config = dict(
    encoder_arch='convnext_v2',
    model='contrastive image-text model',
    dataset='photos with spoken descriptions (Open Images, Localized Narratives)',
    train_examples=101725,
    image_size=64,
    crop_scale_min=1,
    horizontal_flip=True,
    translate=0.06,
    color_jitter=0.1,
    cutout=0.4,
    tokenizer='word',
    vocab_size=4585,
    loss='softmax',
    embed_dim=384,
    encoder_isotropic=False,
    encoder_norm='layernorm',
    encoder_activation='swiglu',
    encoder_mlp_ratio=2.67,
    encoder_layer_scale_init=0.01,
    encoder_inner_norm=False,
    encoder_drop_path=0.1,
    encoder_patch_size=[4, 4],
    encoder_conv_stem=False,
    encoder_depths=[4, 8, 4],
    encoder_widths=[48, 96, 192],
    encoder_kernel_size=7,
    text_encoder_causal=True,
    text_encoder_width=128,
    text_encoder_layers=8,
    text_encoder_norm='layernorm',
    text_encoder_norm_position='pre',
    text_encoder_activation='star_relu',
    text_encoder_mlp_ratio=2,
    text_encoder_head_dim=64,
    text_encoder_fused_qkv=False,
    text_encoder_bias='all',
    text_encoder_qk_norm=True,
    text_encoder_parallel_block=False,
    text_encoder_inner_norm=False,
    text_encoder_positions='learned',
    init='torch_default',
    residual_init='zero_last',
    optimizer='soap',
    beta2=0.999,
    lr=0.0026,
    beta1=0.95,
    shampoo_beta=0.999,
    eps=1e-08,
    precondition_frequency=50,
    max_precond_dim=512,
    one_sided=False,
    adamw_lr_other_params=0.00071,
    grad_clip=5.0,
    l1_shrink=0.003,
    steps=5200,
    batch_size=128,
    epochs=6.5,
    lr_schedule='cosine',
    final_lr_fraction=0,
    warmup_steps=260,
    weight_decay=0.1,
    adamw_weight_decay_other_params=0,
)
Rows from block 2 of the image encoder, named by matrix and row number. Rows with one number belong to one neuron. Each number is 128 + 24 x the weight over its row's rms, rounded and kept within 0 to 255. All counts start at 0.
# gate: MLP gate (encoder.blocks.2.mlp.gate.weight, 128x48), inputs 0-47
# fc1: MLP up (encoder.blocks.2.mlp.fc1.weight, 128x48), inputs 0-47
# fc2: MLP down (encoder.blocks.2.mlp.fc2.weight, 48x128, transposed), outputs 0-47
gate.37 [134 118 127 108 128 129 193 114 145 112 191 160 134 124 130 125  97 109 114 150 151 135 134 128 140 120 145 146 130 115  96 163 176 128 106 126 115  93 125 147 128 128 124  63 129  87 146 148]
gate.38 [129 118 109 129 130 144 149 137 129 208 126 105 143 116 130 107 145 163 136 119 116 131 119 137 122 117 140  93 104  95 113 143 137 132 132 114 128 115 105 126 153 124 232 117 130 137 129 111]
gate.39 [144 124 144 123 131 143 133 135 105 142 127 110 119 171 116 152 135 168 150 127  97 144 205 104 117 161 133 106 110 166 111 135 106  84 104 102 141 113 153 129 128 123  92 105 110 174 123 144]
gate.40 [164 115 131 156 111 124 146 126 119 126 133 132  61 115 138 127 133 151  95 152 113  72 131 121 131 131 139 127 180  93 147 145 147 137 155 146 102  89 155 127 115 127 161 109  76 145 151 126]
gate.41 [120 119 146 152 124 120 113 157 147 122 140 118 126 131 142 154 144 142 201 134 137  80  66 141 140 130 135 133 131 138  74 160 120 119 123 121 172 108 130 130 101 127 123  79 134 100 119  99]
gate.42 [137 118  76  82 170 120 134 137 138 148 145 119 114 122 131 111 105 117 164 148 152 113 121 156 162 135 147 127  92 147 163 119 165 104 113 150 133 180  99  92 137  90 129 143 141 116 113  98]
gate.43 [120 101 131 103 136 158 154 132 101 117 140  95  95 132 129 100  81 112 101 123 156 104 130 109 118  76 163 112 154 178 102 160 107 142 145 116 137 102 133  94 119 112 154 145 105 122 133  88]
gate.44 [124 147 130 147 123 114  77  94  88 159 140 180 147 122 128 163 166 137 150 139 126 142 143 126 133 133 146 178 133 173  95 130 104  72 162 120 145 112 105 137 128 110 109 119 128 131 150 125]
gate.45 [140 169 128 130 123 134  88 119 126 140 141 124 154 160 103 114  79 181 156 117 126 115  68 141 128 168 142 158 130 148 168 108 120 144 126 119 151 122 129 136 119 173  94  98 145 134 150 128]
gate.46 [173 110 146 154 190 174 192 114 141  75 141 114 116  96 137 124 121 114 124 144 167 127 126 116 132 126 102 146 115 147  97 112 136 136 147 116 128 142 146 110 112 117 142 148  86 121 129 116]
gate.47 [110  97 119 110 108 174 156 102 107 130 154 125 169  87 168 130 143 148 113 124 156 137 128 122 119 142 114 126 172 171 117  84 140 124  81 164 120 154  94 139 151 110 113 128 133 146 109 146]
gate.48 [135 129 140 152 127 132 118 155  88 123 144 155 149 138  99 139 141 145 111 143 136 109 112 136  86 123 185 149  99  92 141 122 136 174 117 122 126  72 119 112 140  91 106 164 130 126 173 164]
gate.49 [ 92 156 146 110 169  99 156 149 134  92 116  95 107 155 117 166 159 107 136 115 149  84 123 136 129 152 159 148 126 134 128 157 167 103 133  90 110 138 146 148 110 144  92 138 136 139  91 155]
gate.50 [130 129 112 173 129 166 128 129 119 132 129 192 118 143 117 112 110 111 181 129 108 141 100 145 105 127 144  87 118 105 135 146  84 111 107  84 151 118 131 118 124 130 100 117 176 101 142 163]
gate.51 [147 119 143 172 117 143 148 149 129 113 130 133 146  96 124 128 141 143 148 151 144 136 104 111 209 167 119 164 133 123 147 177  95 110 157 118 134 165 128 128 133 127 127 141 161  99 130  90]
gate.52 [124 140 127 123 136 133 133 143 117 104 238 102 142 136 121 139 119  87 101 118 140 154 126 130 102 158 159 119 145 108 144 101 141 149 146 121  85 131 123 115 134 123 160 106 118  99 137 128]
gate.53 [167 138 134 111 115 140 101 142 157 139 111 119 174 120 130 102 140 216 145 111 135 104 148 124 140 145 118 109 150 115 124  69 138 135 108 148 139 141 104 125 157 109 129 117 108 105 130 168]
gate.54 [137 116 108  97  73 104 100 129 143 124 121 117 173 131 103 157 134 126 129 110 151 161 141 152 175 125 119  79 133 105 173 154  95 108 147 143 166 128 120 157 108 143 127 123 125  91 134 149]
gate.55 [143 132 135 134 126 148 120 132 125  94 136 127 145 137 137 140 125 127 113 151 125  96 119 107 140 128 134 149 141 144 129 113 130  99 154 166 115 125 160  86 116  96  16 130 141 119 130 166]
fc1.37 [143 140 142 127 120 130  82  81 101 137  81 178 116 110 127 134 133 132 132 117 120 147 138 147 134 169 129 116 156 148 138 158  87 137 122 141 130 122 131 158 113  95  96 170 134 185 160 135]
fc1.38 [130 110 124 134 125 108 164 103 129 193 134 126 108 169 115 109 107 135 134 127 102 138  95 126 130 114 119  93 147 117 123 127 128 130 111  91 131 130 121 109 135 117 223 139 116 137 161  96]
fc1.39 [112 137 128 143 118 122 144 105 157 130 134 144 123  91 141  96 131 101 106 146 129 102  38 154 130  96 123 138 144 119 155 118 159 174 137 170 127 145  90 102 113 131 151 135 152 109 134 128]
fc1.40 [ 87 126 132 128 133 102 116 102 103 125 160 101 214 143 120 122 119 104 124 115 124 142 115 130 121 132 133 126 176  83 131 114 129 140 122 102 151  96 133 140 134 120 121 153  87 164  90 104]
fc1.41 [146 131 138 117 108  94 163  85  96 154 134 115 165 110 131 158  98 111  95 155 143 172 117  87 141 126 110 144 130 122 106  98 117 103 171 107 126 136 143 163 118 125 141 103 139 157 130 176]
fc1.42 [132 164 119 157 113 147 129 145 129  96 125 112 118 131 115 128 120 135  66 126 121 144 115 117  61 118 110 141 165  99 155 136  72 136 138 130 103  84 121 141  79 151 127 130 133 145 128 157]
fc1.43 [154 126 101 159 121 169  87  87  80 147 133 101 127 121 118  90 171 156 143 161 135 115 156 134  90 112  91 127 133 128 159 107 141 137 149 148 130 149 136 153 155 127 116 135 125 173 150 126]
fc1.44 [102 165 114 118 159 137  72 129 123 137 122  89 141 147 129  94 112 161 116 128 129 163 117 142 123 129  78  98 123 109 141 132 157 180 120 128 144 124 159 139 132 179 103 155 137 133 134 167]
fc1.45 [ 73 107 140 111 109 117 154 123 126 108 128 141 104 126 129 149 118  84 155 123 108 151  67 132 125 153 153 111 137 126  94 154 111 103 131 154 103 115 106 153 130 106 144  85  82 127 154 162]
fc1.46 [115  84 123 172 162 119 173 106 161 176 156 150 116 146 125 105 127 113 128 129 146 124 119 126 162 121 115 139 119 141 108 155 126 111 176 119 132 155 126 112 152 129 136 120 107  86  72 156]
fc1.47 [131 103 148 136 128 105 134  75  95 138 139 104 158 184 112 136 122 136 121  83 147 127 127 153  82 129 140 157 123 143 132 136 136  97  83 165 115 121  83 110 101 100 117 131 164 126 142 120]
fc1.48 [132 132 122 117 137 111 113 137 179 117 105 127 104  99 166  82 108 132 152 103 125 131 128 114 144 111  91  95 144 161  80 131 111  96 125 136 115 160 121 143 113 157 151  85 111 117 127  70]
fc1.49 [164 137 155 101 120  84 112 117 119 180  59 162 153 132 113 160 135 184 139 131 124 131 136 125 101 101 101 130 112 107 120 139 153 166 118 127 104 123 155 138 140 145 146 103 119 112 116 135]
fc1.50 [145 110 101 127 123 171 174 121 136 165 136  97 123 147 111 137 121 119 128 132 152 123 176 116 109 109 119  81 104 102 138 149 143 123 111  93 120 112 140 126 117 112 142 127 211  97 114 141]
fc1.51 [108 163 132  90 116 123 124 130 102 109 133 114 141 167 143 168 142 116 129 104 102  91 147 145 128 104 127 166 116 162 100 121 130  83 113 167 121  76  98 136 128 133 114 125 163 100 168 148]
fc1.52 [126 131 124 112 128 147  89 127 118 128  69  94 117 130 132 134 189 169 109 122 103  95 112 138  86 127 160 104 136 108 135  82 115 149 164 138 119 119 124  86 110 121 139 117  95 156 112 128]
fc1.53 [149 162 138 111 131 116 117 160 117 128 131 115 149 105 145 153 122 236 123  98 115 139 137 114 108 128 131 144 118 128 147  80 128 146  97 138 114 124 126  86 147 117 101 125 157 114 127 127]
fc1.54 [117 133 144 115  85 110 122 184 127 100 110 166 150 147 128 150 132 135 135 107 120 167  99 113 177 131 145 121 164 115 135 125 114 107  97 176  95 122 124 129  85 124 124 160 166  94 135 126]
fc1.55 [138 123 135 116 115 123 122 127 120  77 140 114 131 121 115 138 140  84 145 126 153 107 147 142 120 137 154 150 126 141 140 136 124 117 142 156 133 160 136 107 121 139  22 156 134 126  84 161]
fc2.37 [ 87 128  98 109 123 183 120 157 158 164 139 149 125 124 136 129 124 179 106 137 105 153 105 121 113 119 136 108 127 131 130 128  93 136 113 170 142 106 168 149 132 156 178 133 135 171 104 106]
fc2.38 [146  97  79 125 129 180  87 155 135 148 140 166 147 127  99 103  90 191 120 122 106 125 115  96 140 136 117 121 128 132 115 131 135 133 132 156 113 129 125 108 127 125  63 130 130 164 137 126]
fc2.39 [ 66  95  95 162  97 126 132 137 139 148 147 150 117 126  97 141 107  75 121 151 125 121  73 104 117 108 129 133 130 151 104  91 126 117 119 158 164 143 101 132 163 113 109 117  99 141 130 135]
fc2.40 [112 162 104 118 123 132 138  75  74 102 116 116 152 149 100 137 103 103  90 130 138 182 107 128 123 156 136 129 103  97 158 168 154 115 111 115 161 121 102 144 135 126 142 137 133 114  87 141]
fc2.41 [ 91 118 127 143 104  91 135 109 112 101  95 165 150 163 117 128 155 157 146 124 153 135 125 114  94  98 111 130 135 134 152 108 109 124 139 142 138 183 123 129 116 118 163 159 111  56 110 132]
fc2.42 [125  87 165 143 127 159 100 116 146 122 133  76 136 143 115 159  97 160 174 128 129 141 161  92 103 137 112 109 110 126 111  80 125 110 147 128 139 129 131 121 148 104 117 134 150 183 165 116]
fc2.43 [115 148 115 122  48  94 106  91 125  99 129 122 128 130 114 110 169 160 112 113 110 113 146  97 146 112 139 128 106 111 119 168 151 129 172 134 153 144 123 148 128 182 135 109 149 124 142 120]
fc2.44 [134 129 185 145 179 157 160 142 118 133 123 113 134 134 180 134 103  88 128 115 126  92 116 174 113 138 123 126  85 156 123 135 169 119 106 133 115 145 133 129 110 110 114 130 132 136 172 169]
fc2.45 [129 138 142 133  90 137 118  94  98  91 128 122 174 151 171 117 141 156  70 130 108 143 104 101 109 162 121 141 129 127 161 171 148 118 144 118 121  86 132 100 121 147 146 136 120  97  92 134]
fc2.46 [107 120 140 121 122  97 127 141 145 107  64 121 148 105 119 125 171 127  97 141 132 132  99  91 120 134 101 124 122 133 172 136 113 151 123 112 148 160 150 179  82  87 134 156 151 128 128 160]
fc2.47 [ 89 125  99 125 107 127 114 130 132 160  91 185 140 102 146 153 128  96 113 124 126 140 114 106 126  90 115 149 137  50 134 134 117 155 127 113 147 129 132 123 127 121 168 169 147 169 138 123]
fc2.48 [111 150 133 130 156 119 116 130 173 119 122  93 151 159 130 126 118 116 138 129  78 113  97  67 107 166 120 128 123 182 113 139 120 142  69 134 124 147 143 163 136 122 150 151 130 129 122 162]
fc2.49 [164 140 125 123  76 189 106 138 135 100 119  98 145 125 130 121 141 164 101 135 120 179 166 120 136  92 123 119 117 113 115 114 118 133 129  60 133 128 113 120 156 149 101 128 133 133 110 161]
fc2.50 [143 115 123 104 119 120 138 140 143 170 131 194 167  98  96 153 112 107 153 123 110 132 150 110 203 127 116 129 154 155 163 137 113 170 120 117 125 103 103 117 121 156 128 149 128 139 136 128]
fc2.51 [125 144  88 146 116 125 116 118 128 182 182 101  96 126  70 147 105 125 128 135 100 142 107 114 150 114 141 158 179 119 157  77 157 151 149 135 136 145 147 157 130 134 135 132 123 121 132 135]
fc2.52 [126 115 129 104 188 178 170 139 150 117 110 109 113  93 117 106 153 158 137 114  89 129  82 130 133 135 135 122 113 154 185 146 124 162 118 154 155 141 125 141 104 121 157 132 101 125 139 128]
fc2.53 [116 106 117 121 142 118 107 108 145 132 104 152 114 106 117 125 170 143 160 121 112 119 112 132 128 133 134 152  74 124  90 163  81 111 114 187 158 131  99 151 128  77 124  96 152 123 133  96]
fc2.54 [121 116 126 109 111 110 141 112 140  93 140 137 119 141  87 147 167 126 149 110  79 141  99 110 102 127 116  85 135 143 153 134 112 143 127  89  66 102 111 138 118 147 114 128 172  87 102 104]
fc2.55 [120 137  73 115 123 116 106 159 131 101 158  84 123 128 105 140 127 155 130 126 126 107 126 112 122 114 140 141  82 148 100 114 152 150 157 171  60 129 121 108 124 139 141 109  94 110 141  85]