From a checkpoint of a small contrastive image-text model.
Training: 5200 steps, batches of 128.
Rows from block 5 of the text encoder, named by matrix and row number. Rows with one number belong to one neuron. Each number is 200 + 30 x the weight over its row's rms, rounded and kept within 0 to 999. All counts start at 0. After the name is the row's rms in percent of the matrix's.
# fc1: MLP up (text_encoder.blocks.5.mlp.fc1.weight, 256x128), inputs 64-127
# fc2: MLP down (text_encoder.blocks.5.mlp.fc2.weight, 128x256, transposed), outputs 64-127
fc1.210,117,224,253,170,156,145,140,206,235,200,133,169,174,241,222,208,245,199,181,219,192,192,230,240,211,179,166,190,182,196,163,205,168,223,214,226,194,164,193,244,152,220,233,199,219,210,180,205,194,205,203,243,203,183,191,219,195,181,249,174,196,217,199,141,237
fc2.210,147,185,211,248,204,227,177,170,225,287,213,191,232,194,148,189,196,245,242,172,242,242,174,200,226,163,187,165,230,232,224,186,244,165,153,254,159,205,182,188,169,195,263,209,193,178,216,203,198,245,189,174,192,214,178,225,198,180,193,229,228,182,192,212,213
fc1.211,107,198,146,167,173,198,223,185,190,205,169,177,232,181,245,224,223,220,259,171,190,200,153,180,225,213,206,192,255,212,237,247,171,217,184,245,169,214,211,216,127,227,223,219,218,173,256,163,195,232,170,194,215,201,224,185,151,198,228,262,240,262,187,219,203
fc2.211,096,206,194,136,211,208,165,236,205,181,178,222,194,214,217,186,233,198,205,199,172,194,257,202,156,274,158,251,250,281,210,196,205,191,211,172,135,164,210,208,229,197,180,175,156,203,162,208,218,173,203,180,205,198,194,147,211,120,188,189,203,195,200,202,265
fc1.212,050,226,216,207,205,186,223,208,208,195,204,204,169,163,145,199,254,196,236,169,190,181,200,201,210,202,223,159,183,153,205,172,240,197,165,207,198,200,225,182,175,185,193,229,255,142,242,180,296,205,183,224,260,213,197,246,195,190,173,187,123,137,200,194,139
fc2.212,032,201,195,191,200,202,179,188,203,194,203,173,174,210,234,188,204,189,134,234,202,206,172,215,179,190,181,198,161,260,214,171,138,215,193,220,236,203,188,216,186,259,229,172,92,230,195,205,170,193,212,260,187,233,240,189,101,178,214,187,230,176,198,182,262
fc1.213,131,270,204,191,179,216,249,168,133,172,229,176,247,253,153,202,212,207,200,161,195,212,212,161,230,204,215,189,157,215,183,194,219,192,200,199,178,207,226,109,163,210,230,172,225,228,152,184,186,199,146,257,190,230,236,255,217,238,223,185,209,162,179,195,164
fc2.213,113,178,199,234,181,218,198,191,195,230,200,199,189,122,186,258,218,217,206,185,236,187,179,211,197,137,200,208,187,196,232,260,187,205,162,194,190,194,226,197,151,192,203,218,167,183,213,225,207,189,274,151,233,218,196,198,151,240,202,208,270,202,226,164,222
fc1.214,043,226,179,178,207,193,194,220,187,256,196,201,209,213,188,205,158,200,205,222,140,220,191,187,201,200,214,155,165,264,145,227,207,192,247,204,234,179,212,243,191,176,189,179,190,194,200,183,220,186,231,202,213,218,179,252,207,172,179,180,150,210,147,197,220
fc2.214,052,289,144,183,180,144,181,159,256,189,166,239,200,182,202,202,178,165,171,198,205,161,228,160,215,201,232,208,193,207,224,212,202,212,212,149,200,191,217,186,158,228,218,197,211,192,244,183,227,185,254,176,225,148,225,185,188,214,207,183,232,221,208,182,181
fc1.215,035,162,188,220,195,167,202,228,205,209,211,194,204,173,165,176,159,202,196,188,201,200,175,142,188,197,206,239,173,146,178,182,247,170,187,209,162,142,200,146,187,230,124,249,220,157,146,193,224,219,175,247,200,212,215,211,216,216,167,142,179,217,205,207,230
fc2.215,032,159,199,176,210,214,232,200,150,206,163,163,176,205,178,152,189,186,164,198,194,172,182,167,143,182,153,179,190,191,200,183,158,199,210,202,225,180,195,129,140,168,209,204,194,197,182,114,207,197,187,179,169,263,203,141,176,167,154,194,202,110,160,140,236
fc1.216,078,249,201,163,168,157,194,220,189,199,239,119,184,221,263,215,209,245,215,193,184,214,187,220,159,135,205,156,232,205,213,166,126,261,214,198,196,195,188,187,210,185,253,160,187,158,198,215,134,197,204,213,201,240,174,230,212,195,167,227,190,222,217,157,264
fc2.216,052,175,247,188,198,178,210,201,173,234,221,265,215,245,165,144,196,281,174,217,180,208,177,189,203,179,216,230,147,155,153,198,198,167,233,259,192,164,197,150,200,249,170,196,200,195,211,185,231,205,163,172,239,231,209,217,124,201,202,191,168,205,198,216,209
fc1.217,060,209,163,177,183,207,249,208,183,212,201,219,215,219,198,171,159,201,195,272,189,193,191,134,149,157,226,211,213,215,139,173,201,183,179,139,236,248,228,201,215,179,176,182,184,183,247,154,188,223,211,183,154,200,215,221,189,184,180,226,257,208,199,207,174
fc2.217,068,176,213,263,213,178,171,237,212,209,207,231,183,183,208,239,171,220,169,183,159,212,199,276,174,204,235,224,169,187,228,180,188,191,182,188,179,217,203,198,194,264,219,194,237,238,209,191,228,203,226,251,275,207,267,177,178,207,150,173,224,264,261,175,187
fc1.218,148,171,171,161,194,187,116,187,184,213,176,166,219,248,159,219,193,234,189,236,164,177,181,164,231,197,135,205,175,210,173,243,220,184,236,241,223,242,234,190,209,192,191,169,268,200,150,247,164,192,160,236,199,178,151,143,229,213,191,144,191,237,208,246,237
fc2.218,160,175,198,240,169,213,223,234,202,226,179,156,201,165,242,216,197,218,213,164,193,216,198,199,184,157,253,122,169,180,199,169,196,280,216,193,220,154,150,263,169,226,197,223,149,199,207,219,240,215,198,170,228,188,201,241,225,183,188,162,178,221,195,213,192
fc1.219,028,200,184,190,223,200,174,249,200,238,194,197,200,228,216,98,211,245,161,134,266,212,236,151,133,163,200,203,269,208,200,155,199,200,222,201,231,202,181,218,198,179,226,252,200,169,205,217,249,200,213,236,252,200,222,164,199,200,200,140,225,224,199,165,244
fc2.219,037,200,202,187,237,196,153,187,216,162,202,208,171,282,168,196,174,176,208,269,213,188,194,233,199,176,201,225,156,211,224,240,223,180,188,187,200,226,195,131,197,199,198,141,119,148,253,168,197,224,211,228,186,221,206,199,174,187,228,214,210,221,243,189,236
fc1.220,121,224,254,196,242,201,242,236,197,227,201,204,218,239,197,185,234,108,200,186,186,238,155,201,219,176,204,199,173,198,213,194,228,221,219,194,231,199,183,144,222,211,206,147,189,192,196,189,154,223,234,226,162,183,216,196,237,189,206,163,171,225,229,208,182
fc2.220,088,197,196,171,205,188,192,175,189,236,214,243,242,144,184,266,166,162,179,146,169,186,262,232,263,189,235,219,214,150,203,164,144,212,166,206,242,189,152,236,179,141,204,170,200,237,201,181,168,172,163,204,187,205,167,171,186,194,183,194,154,222,161,197,200
fc1.221,144,185,231,197,148,184,233,244,241,216,198,185,227,176,162,207,193,248,212,194,231,185,204,200,232,216,214,199,205,199,198,205,239,239,175,196,159,193,186,128,197,229,227,184,205,181,145,166,201,229,201,202,167,176,234,166,232,156,198,211,150,199,225,266,140
fc2.221,155,229,200,207,208,196,206,146,208,209,163,180,145,184,217,206,156,252,197,225,268,210,153,174,169,195,216,230,227,248,163,249,157,151,148,195,202,188,166,209,208,244,135,188,197,177,240,217,231,186,195,155,153,176,190,161,187,253,242,262,202,218,244,198,234
fc1.222,054,198,200,177,143,218,214,273,190,223,127,158,193,220,254,248,156,210,201,229,197,163,189,198,157,185,137,218,180,201,208,200,246,206,204,200,242,206,272,159,239,260,241,220,236,230,211,166,184,161,200,189,236,167,254,206,177,181,140,204,196,142,226,233,232
fc2.222,064,169,191,215,250,135,220,228,234,190,241,195,160,217,203,137,229,187,198,189,164,180,230,205,194,224,197,199,234,198,256,208,116,209,163,199,185,189,274,149,157,168,204,219,172,197,197,240,180,241,240,186,202,229,201,198,164,157,214,189,221,212,195,209,205
fc1.223,163,238,196,216,168,136,228,210,223,213,231,213,205,193,190,193,158,183,274,203,206,144,197,214,204,192,165,206,143,148,227,186,167,208,162,209,187,166,200,190,206,219,209,176,269,166,240,194,200,251,187,201,183,165,204,252,204,194,238,153,208,187,206,207,215
fc2.223,163,198,216,195,190,229,225,239,185,156,246,151,213,188,218,217,223,197,167,195,163,176,193,207,203,196,248,198,211,179,213,181,184,227,250,201,232,157,180,210,266,171,219,193,192,215,210,206,235,156,209,256,198,226,202,220,218,214,94,203,217,210,212,219,153
fc1.224,026,202,149,180,206,200,173,216,184,218,199,181,205,201,208,230,201,201,216,197,200,187,199,158,199,181,218,198,201,204,199,234,149,270,179,241,137,200,195,231,179,239,239,201,202,139,134,178,256,201,286,197,203,199,215,181,203,209,200,239,196,217,182,202,161
fc2.224,021,190,196,210,192,173,199,196,150,172,207,193,195,212,177,176,194,207,165,225,155,205,199,149,191,186,221,197,184,224,222,219,234,204,219,194,203,222,202,200,197,233,208,201,78,218,144,144,215,198,202,175,234,249,211,172,204,174,172,235,222,154,208,230,266
fc1.225,115,171,197,236,131,203,195,202,197,205,176,158,234,178,241,180,205,193,153,222,176,203,202,203,206,205,179,126,201,200,192,215,310,210,200,172,150,196,170,182,190,256,192,205,186,210,207,173,185,240,228,171,188,198,193,247,166,223,220,191,193,269,158,162,165
fc2.225,090,171,224,141,244,213,256,174,191,187,209,219,168,231,224,167,181,219,217,239,219,210,187,178,164,246,188,211,260,188,230,157,214,218,179,265,195,205,243,174,241,177,177,225,277,205,188,219,229,192,170,190,158,206,179,191,166,270,171,200,158,245,214,232,216
fc1.226,040,235,192,203,208,166,169,194,278,236,228,177,209,138,180,194,179,175,195,197,182,205,195,149,263,132,231,219,203,192,212,177,241,307,196,205,165,198,180,196,211,191,214,153,196,220,182,202,236,163,205,194,229,156,210,201,199,173,210,188,180,237,206,183,162
fc2.226,025,223,207,206,218,213,186,195,180,209,203,206,166,226,185,169,214,191,193,172,217,199,204,193,157,200,166,255,211,235,205,185,238,107,198,192,185,216,195,135,191,179,186,174,175,228,223,197,175,215,212,206,198,226,179,81,180,183,204,218,214,184,205,234,222
fc1.227,103,204,154,205,220,201,201,252,260,217,210,180,190,232,156,213,280,187,192,231,164,188,189,175,252,165,186,154,208,210,152,189,236,209,213,183,219,162,214,132,203,174,188,208,236,248,197,215,185,188,230,248,221,188,202,179,176,211,181,249,145,227,175,237,150
fc2.227,070,200,215,176,210,203,224,198,210,267,229,247,200,184,211,217,176,129,201,156,221,181,256,257,152,201,265,258,186,214,178,181,173,205,182,219,205,181,207,211,218,175,204,229,240,216,216,169,270,200,175,197,167,205,211,160,212,154,198,183,218,210,215,171,209
fc1.228,157,204,174,187,213,244,229,178,139,192,196,197,191,159,258,200,186,159,147,214,140,182,253,139,206,175,199,245,227,193,187,258,275,191,187,237,233,154,212,161,210,199,227,194,204,189,159,228,280,203,202,200,218,218,203,230,210,195,208,152,185,113,186,185,205
fc2.228,176,158,223,208,246,147,212,203,200,175,190,200,172,211,171,238,236,233,189,179,210,211,162,197,229,122,276,210,172,154,200,201,159,221,169,208,248,193,184,219,187,219,227,182,195,213,190,208,148,223,243,200,142,222,204,173,196,163,216,204,206,190,193,239,168
fc1.229,058,208,233,189,186,205,192,257,213,228,96,194,148,164,200,118,202,200,212,181,233,158,178,224,174,185,170,200,186,190,194,205,226,155,216,227,221,194,212,206,195,198,214,220,205,149,135,182,246,230,202,218,205,176,272,201,220,213,197,182,201,198,203,109,155
fc2.229,068,201,175,203,199,170,196,214,216,199,193,153,237,156,207,203,219,234,221,197,235,220,206,228,232,243,203,224,273,238,202,222,182,200,201,201,199,201,242,114,197,223,188,187,200,248,231,200,215,225,182,221,151,205,190,219,198,211,130,201,200,192,173,291,206
fc1.230,028,179,199,209,195,156,157,179,198,252,169,203,197,201,200,182,163,146,254,197,174,209,148,199,201,208,247,197,201,194,207,174,256,196,238,199,205,205,179,235,202,215,203,198,205,188,206,163,201,186,260,163,303,180,202,200,201,196,234,244,177,193,193,208,237
fc2.230,022,218,195,177,188,143,177,181,134,181,178,192,207,201,191,186,166,205,208,178,202,201,195,235,191,205,187,220,224,193,152,196,181,206,215,183,215,201,200,82,201,193,195,191,203,208,222,195,172,215,222,212,224,217,180,184,191,161,166,145,170,217,196,181,159
fc1.231,047,205,180,144,188,187,184,199,193,239,184,161,149,186,153,194,196,163,262,152,196,235,232,184,176,197,237,182,197,217,249,240,206,127,193,187,210,208,196,258,177,196,217,184,186,214,186,157,210,180,175,179,249,202,207,165,211,185,184,225,216,154,183,169,203
fc2.231,031,199,189,229,209,185,205,200,204,180,195,165,179,120,239,197,206,200,243,167,153,198,257,208,169,172,231,192,173,200,238,206,230,208,192,182,186,181,229,178,166,172,191,232,211,190,203,194,227,249,226,238,158,190,215,271,132,194,193,182,186,223,178,211,200
fc1.232,035,207,181,228,156,196,216,230,200,189,152,183,181,137,240,235,190,213,213,207,180,190,215,178,130,197,187,193,122,176,216,217,175,190,235,194,206,163,174,213,163,236,211,148,262,200,218,198,215,206,202,101,152,217,213,281,172,196,157,189,243,205,242,242,207
fc2.232,040,170,169,190,183,182,162,169,207,187,147,171,148,175,195,209,173,223,182,207,215,207,184,214,215,150,162,236,193,204,225,180,120,197,194,203,141,185,264,197,180,184,207,236,141,143,217,167,201,281,231,185,206,190,198,181,221,179,171,232,221,200,164,180,220
fc1.233,036,230,152,202,185,199,175,200,211,188,192,201,238,201,189,201,165,225,198,200,184,202,202,227,198,213,198,176,200,146,198,198,210,223,199,216,173,200,254,200,200,246,228,251,247,173,200,110,201,199,195,182,231,172,202,143,178,200,135,184,200,228,134,162,201
fc2.233,042,202,187,200,174,201,203,201,224,193,203,197,162,165,147,176,199,199,161,206,186,202,190,195,192,200,200,204,192,200,216,251,202,197,182,148,257,202,312,237,213,123,198,210,226,194,207,198,172,200,206,176,239,169,154,120,201,171,184,219,187,201,218,193,206
fc1.234,052,198,223,204,168,178,195,164,270,194,192,188,201,163,170,208,224,165,155,202,174,167,164,205,223,200,189,188,215,233,257,173,128,237,178,251,207,245,210,240,213,234,192,136,217,150,223,188,222,171,232,191,209,253,191,202,158,223,171,140,177,221,237,251,219
fc2.234,036,152,247,199,212,182,196,235,185,154,210,237,222,198,232,171,212,254,221,204,188,240,243,277,194,227,200,147,183,240,202,135,236,230,223,245,230,224,228,188,183,217,158,165,221,222,197,196,203,246,200,227,201,241,236,265,186,208,193,178,181,218,158,230,193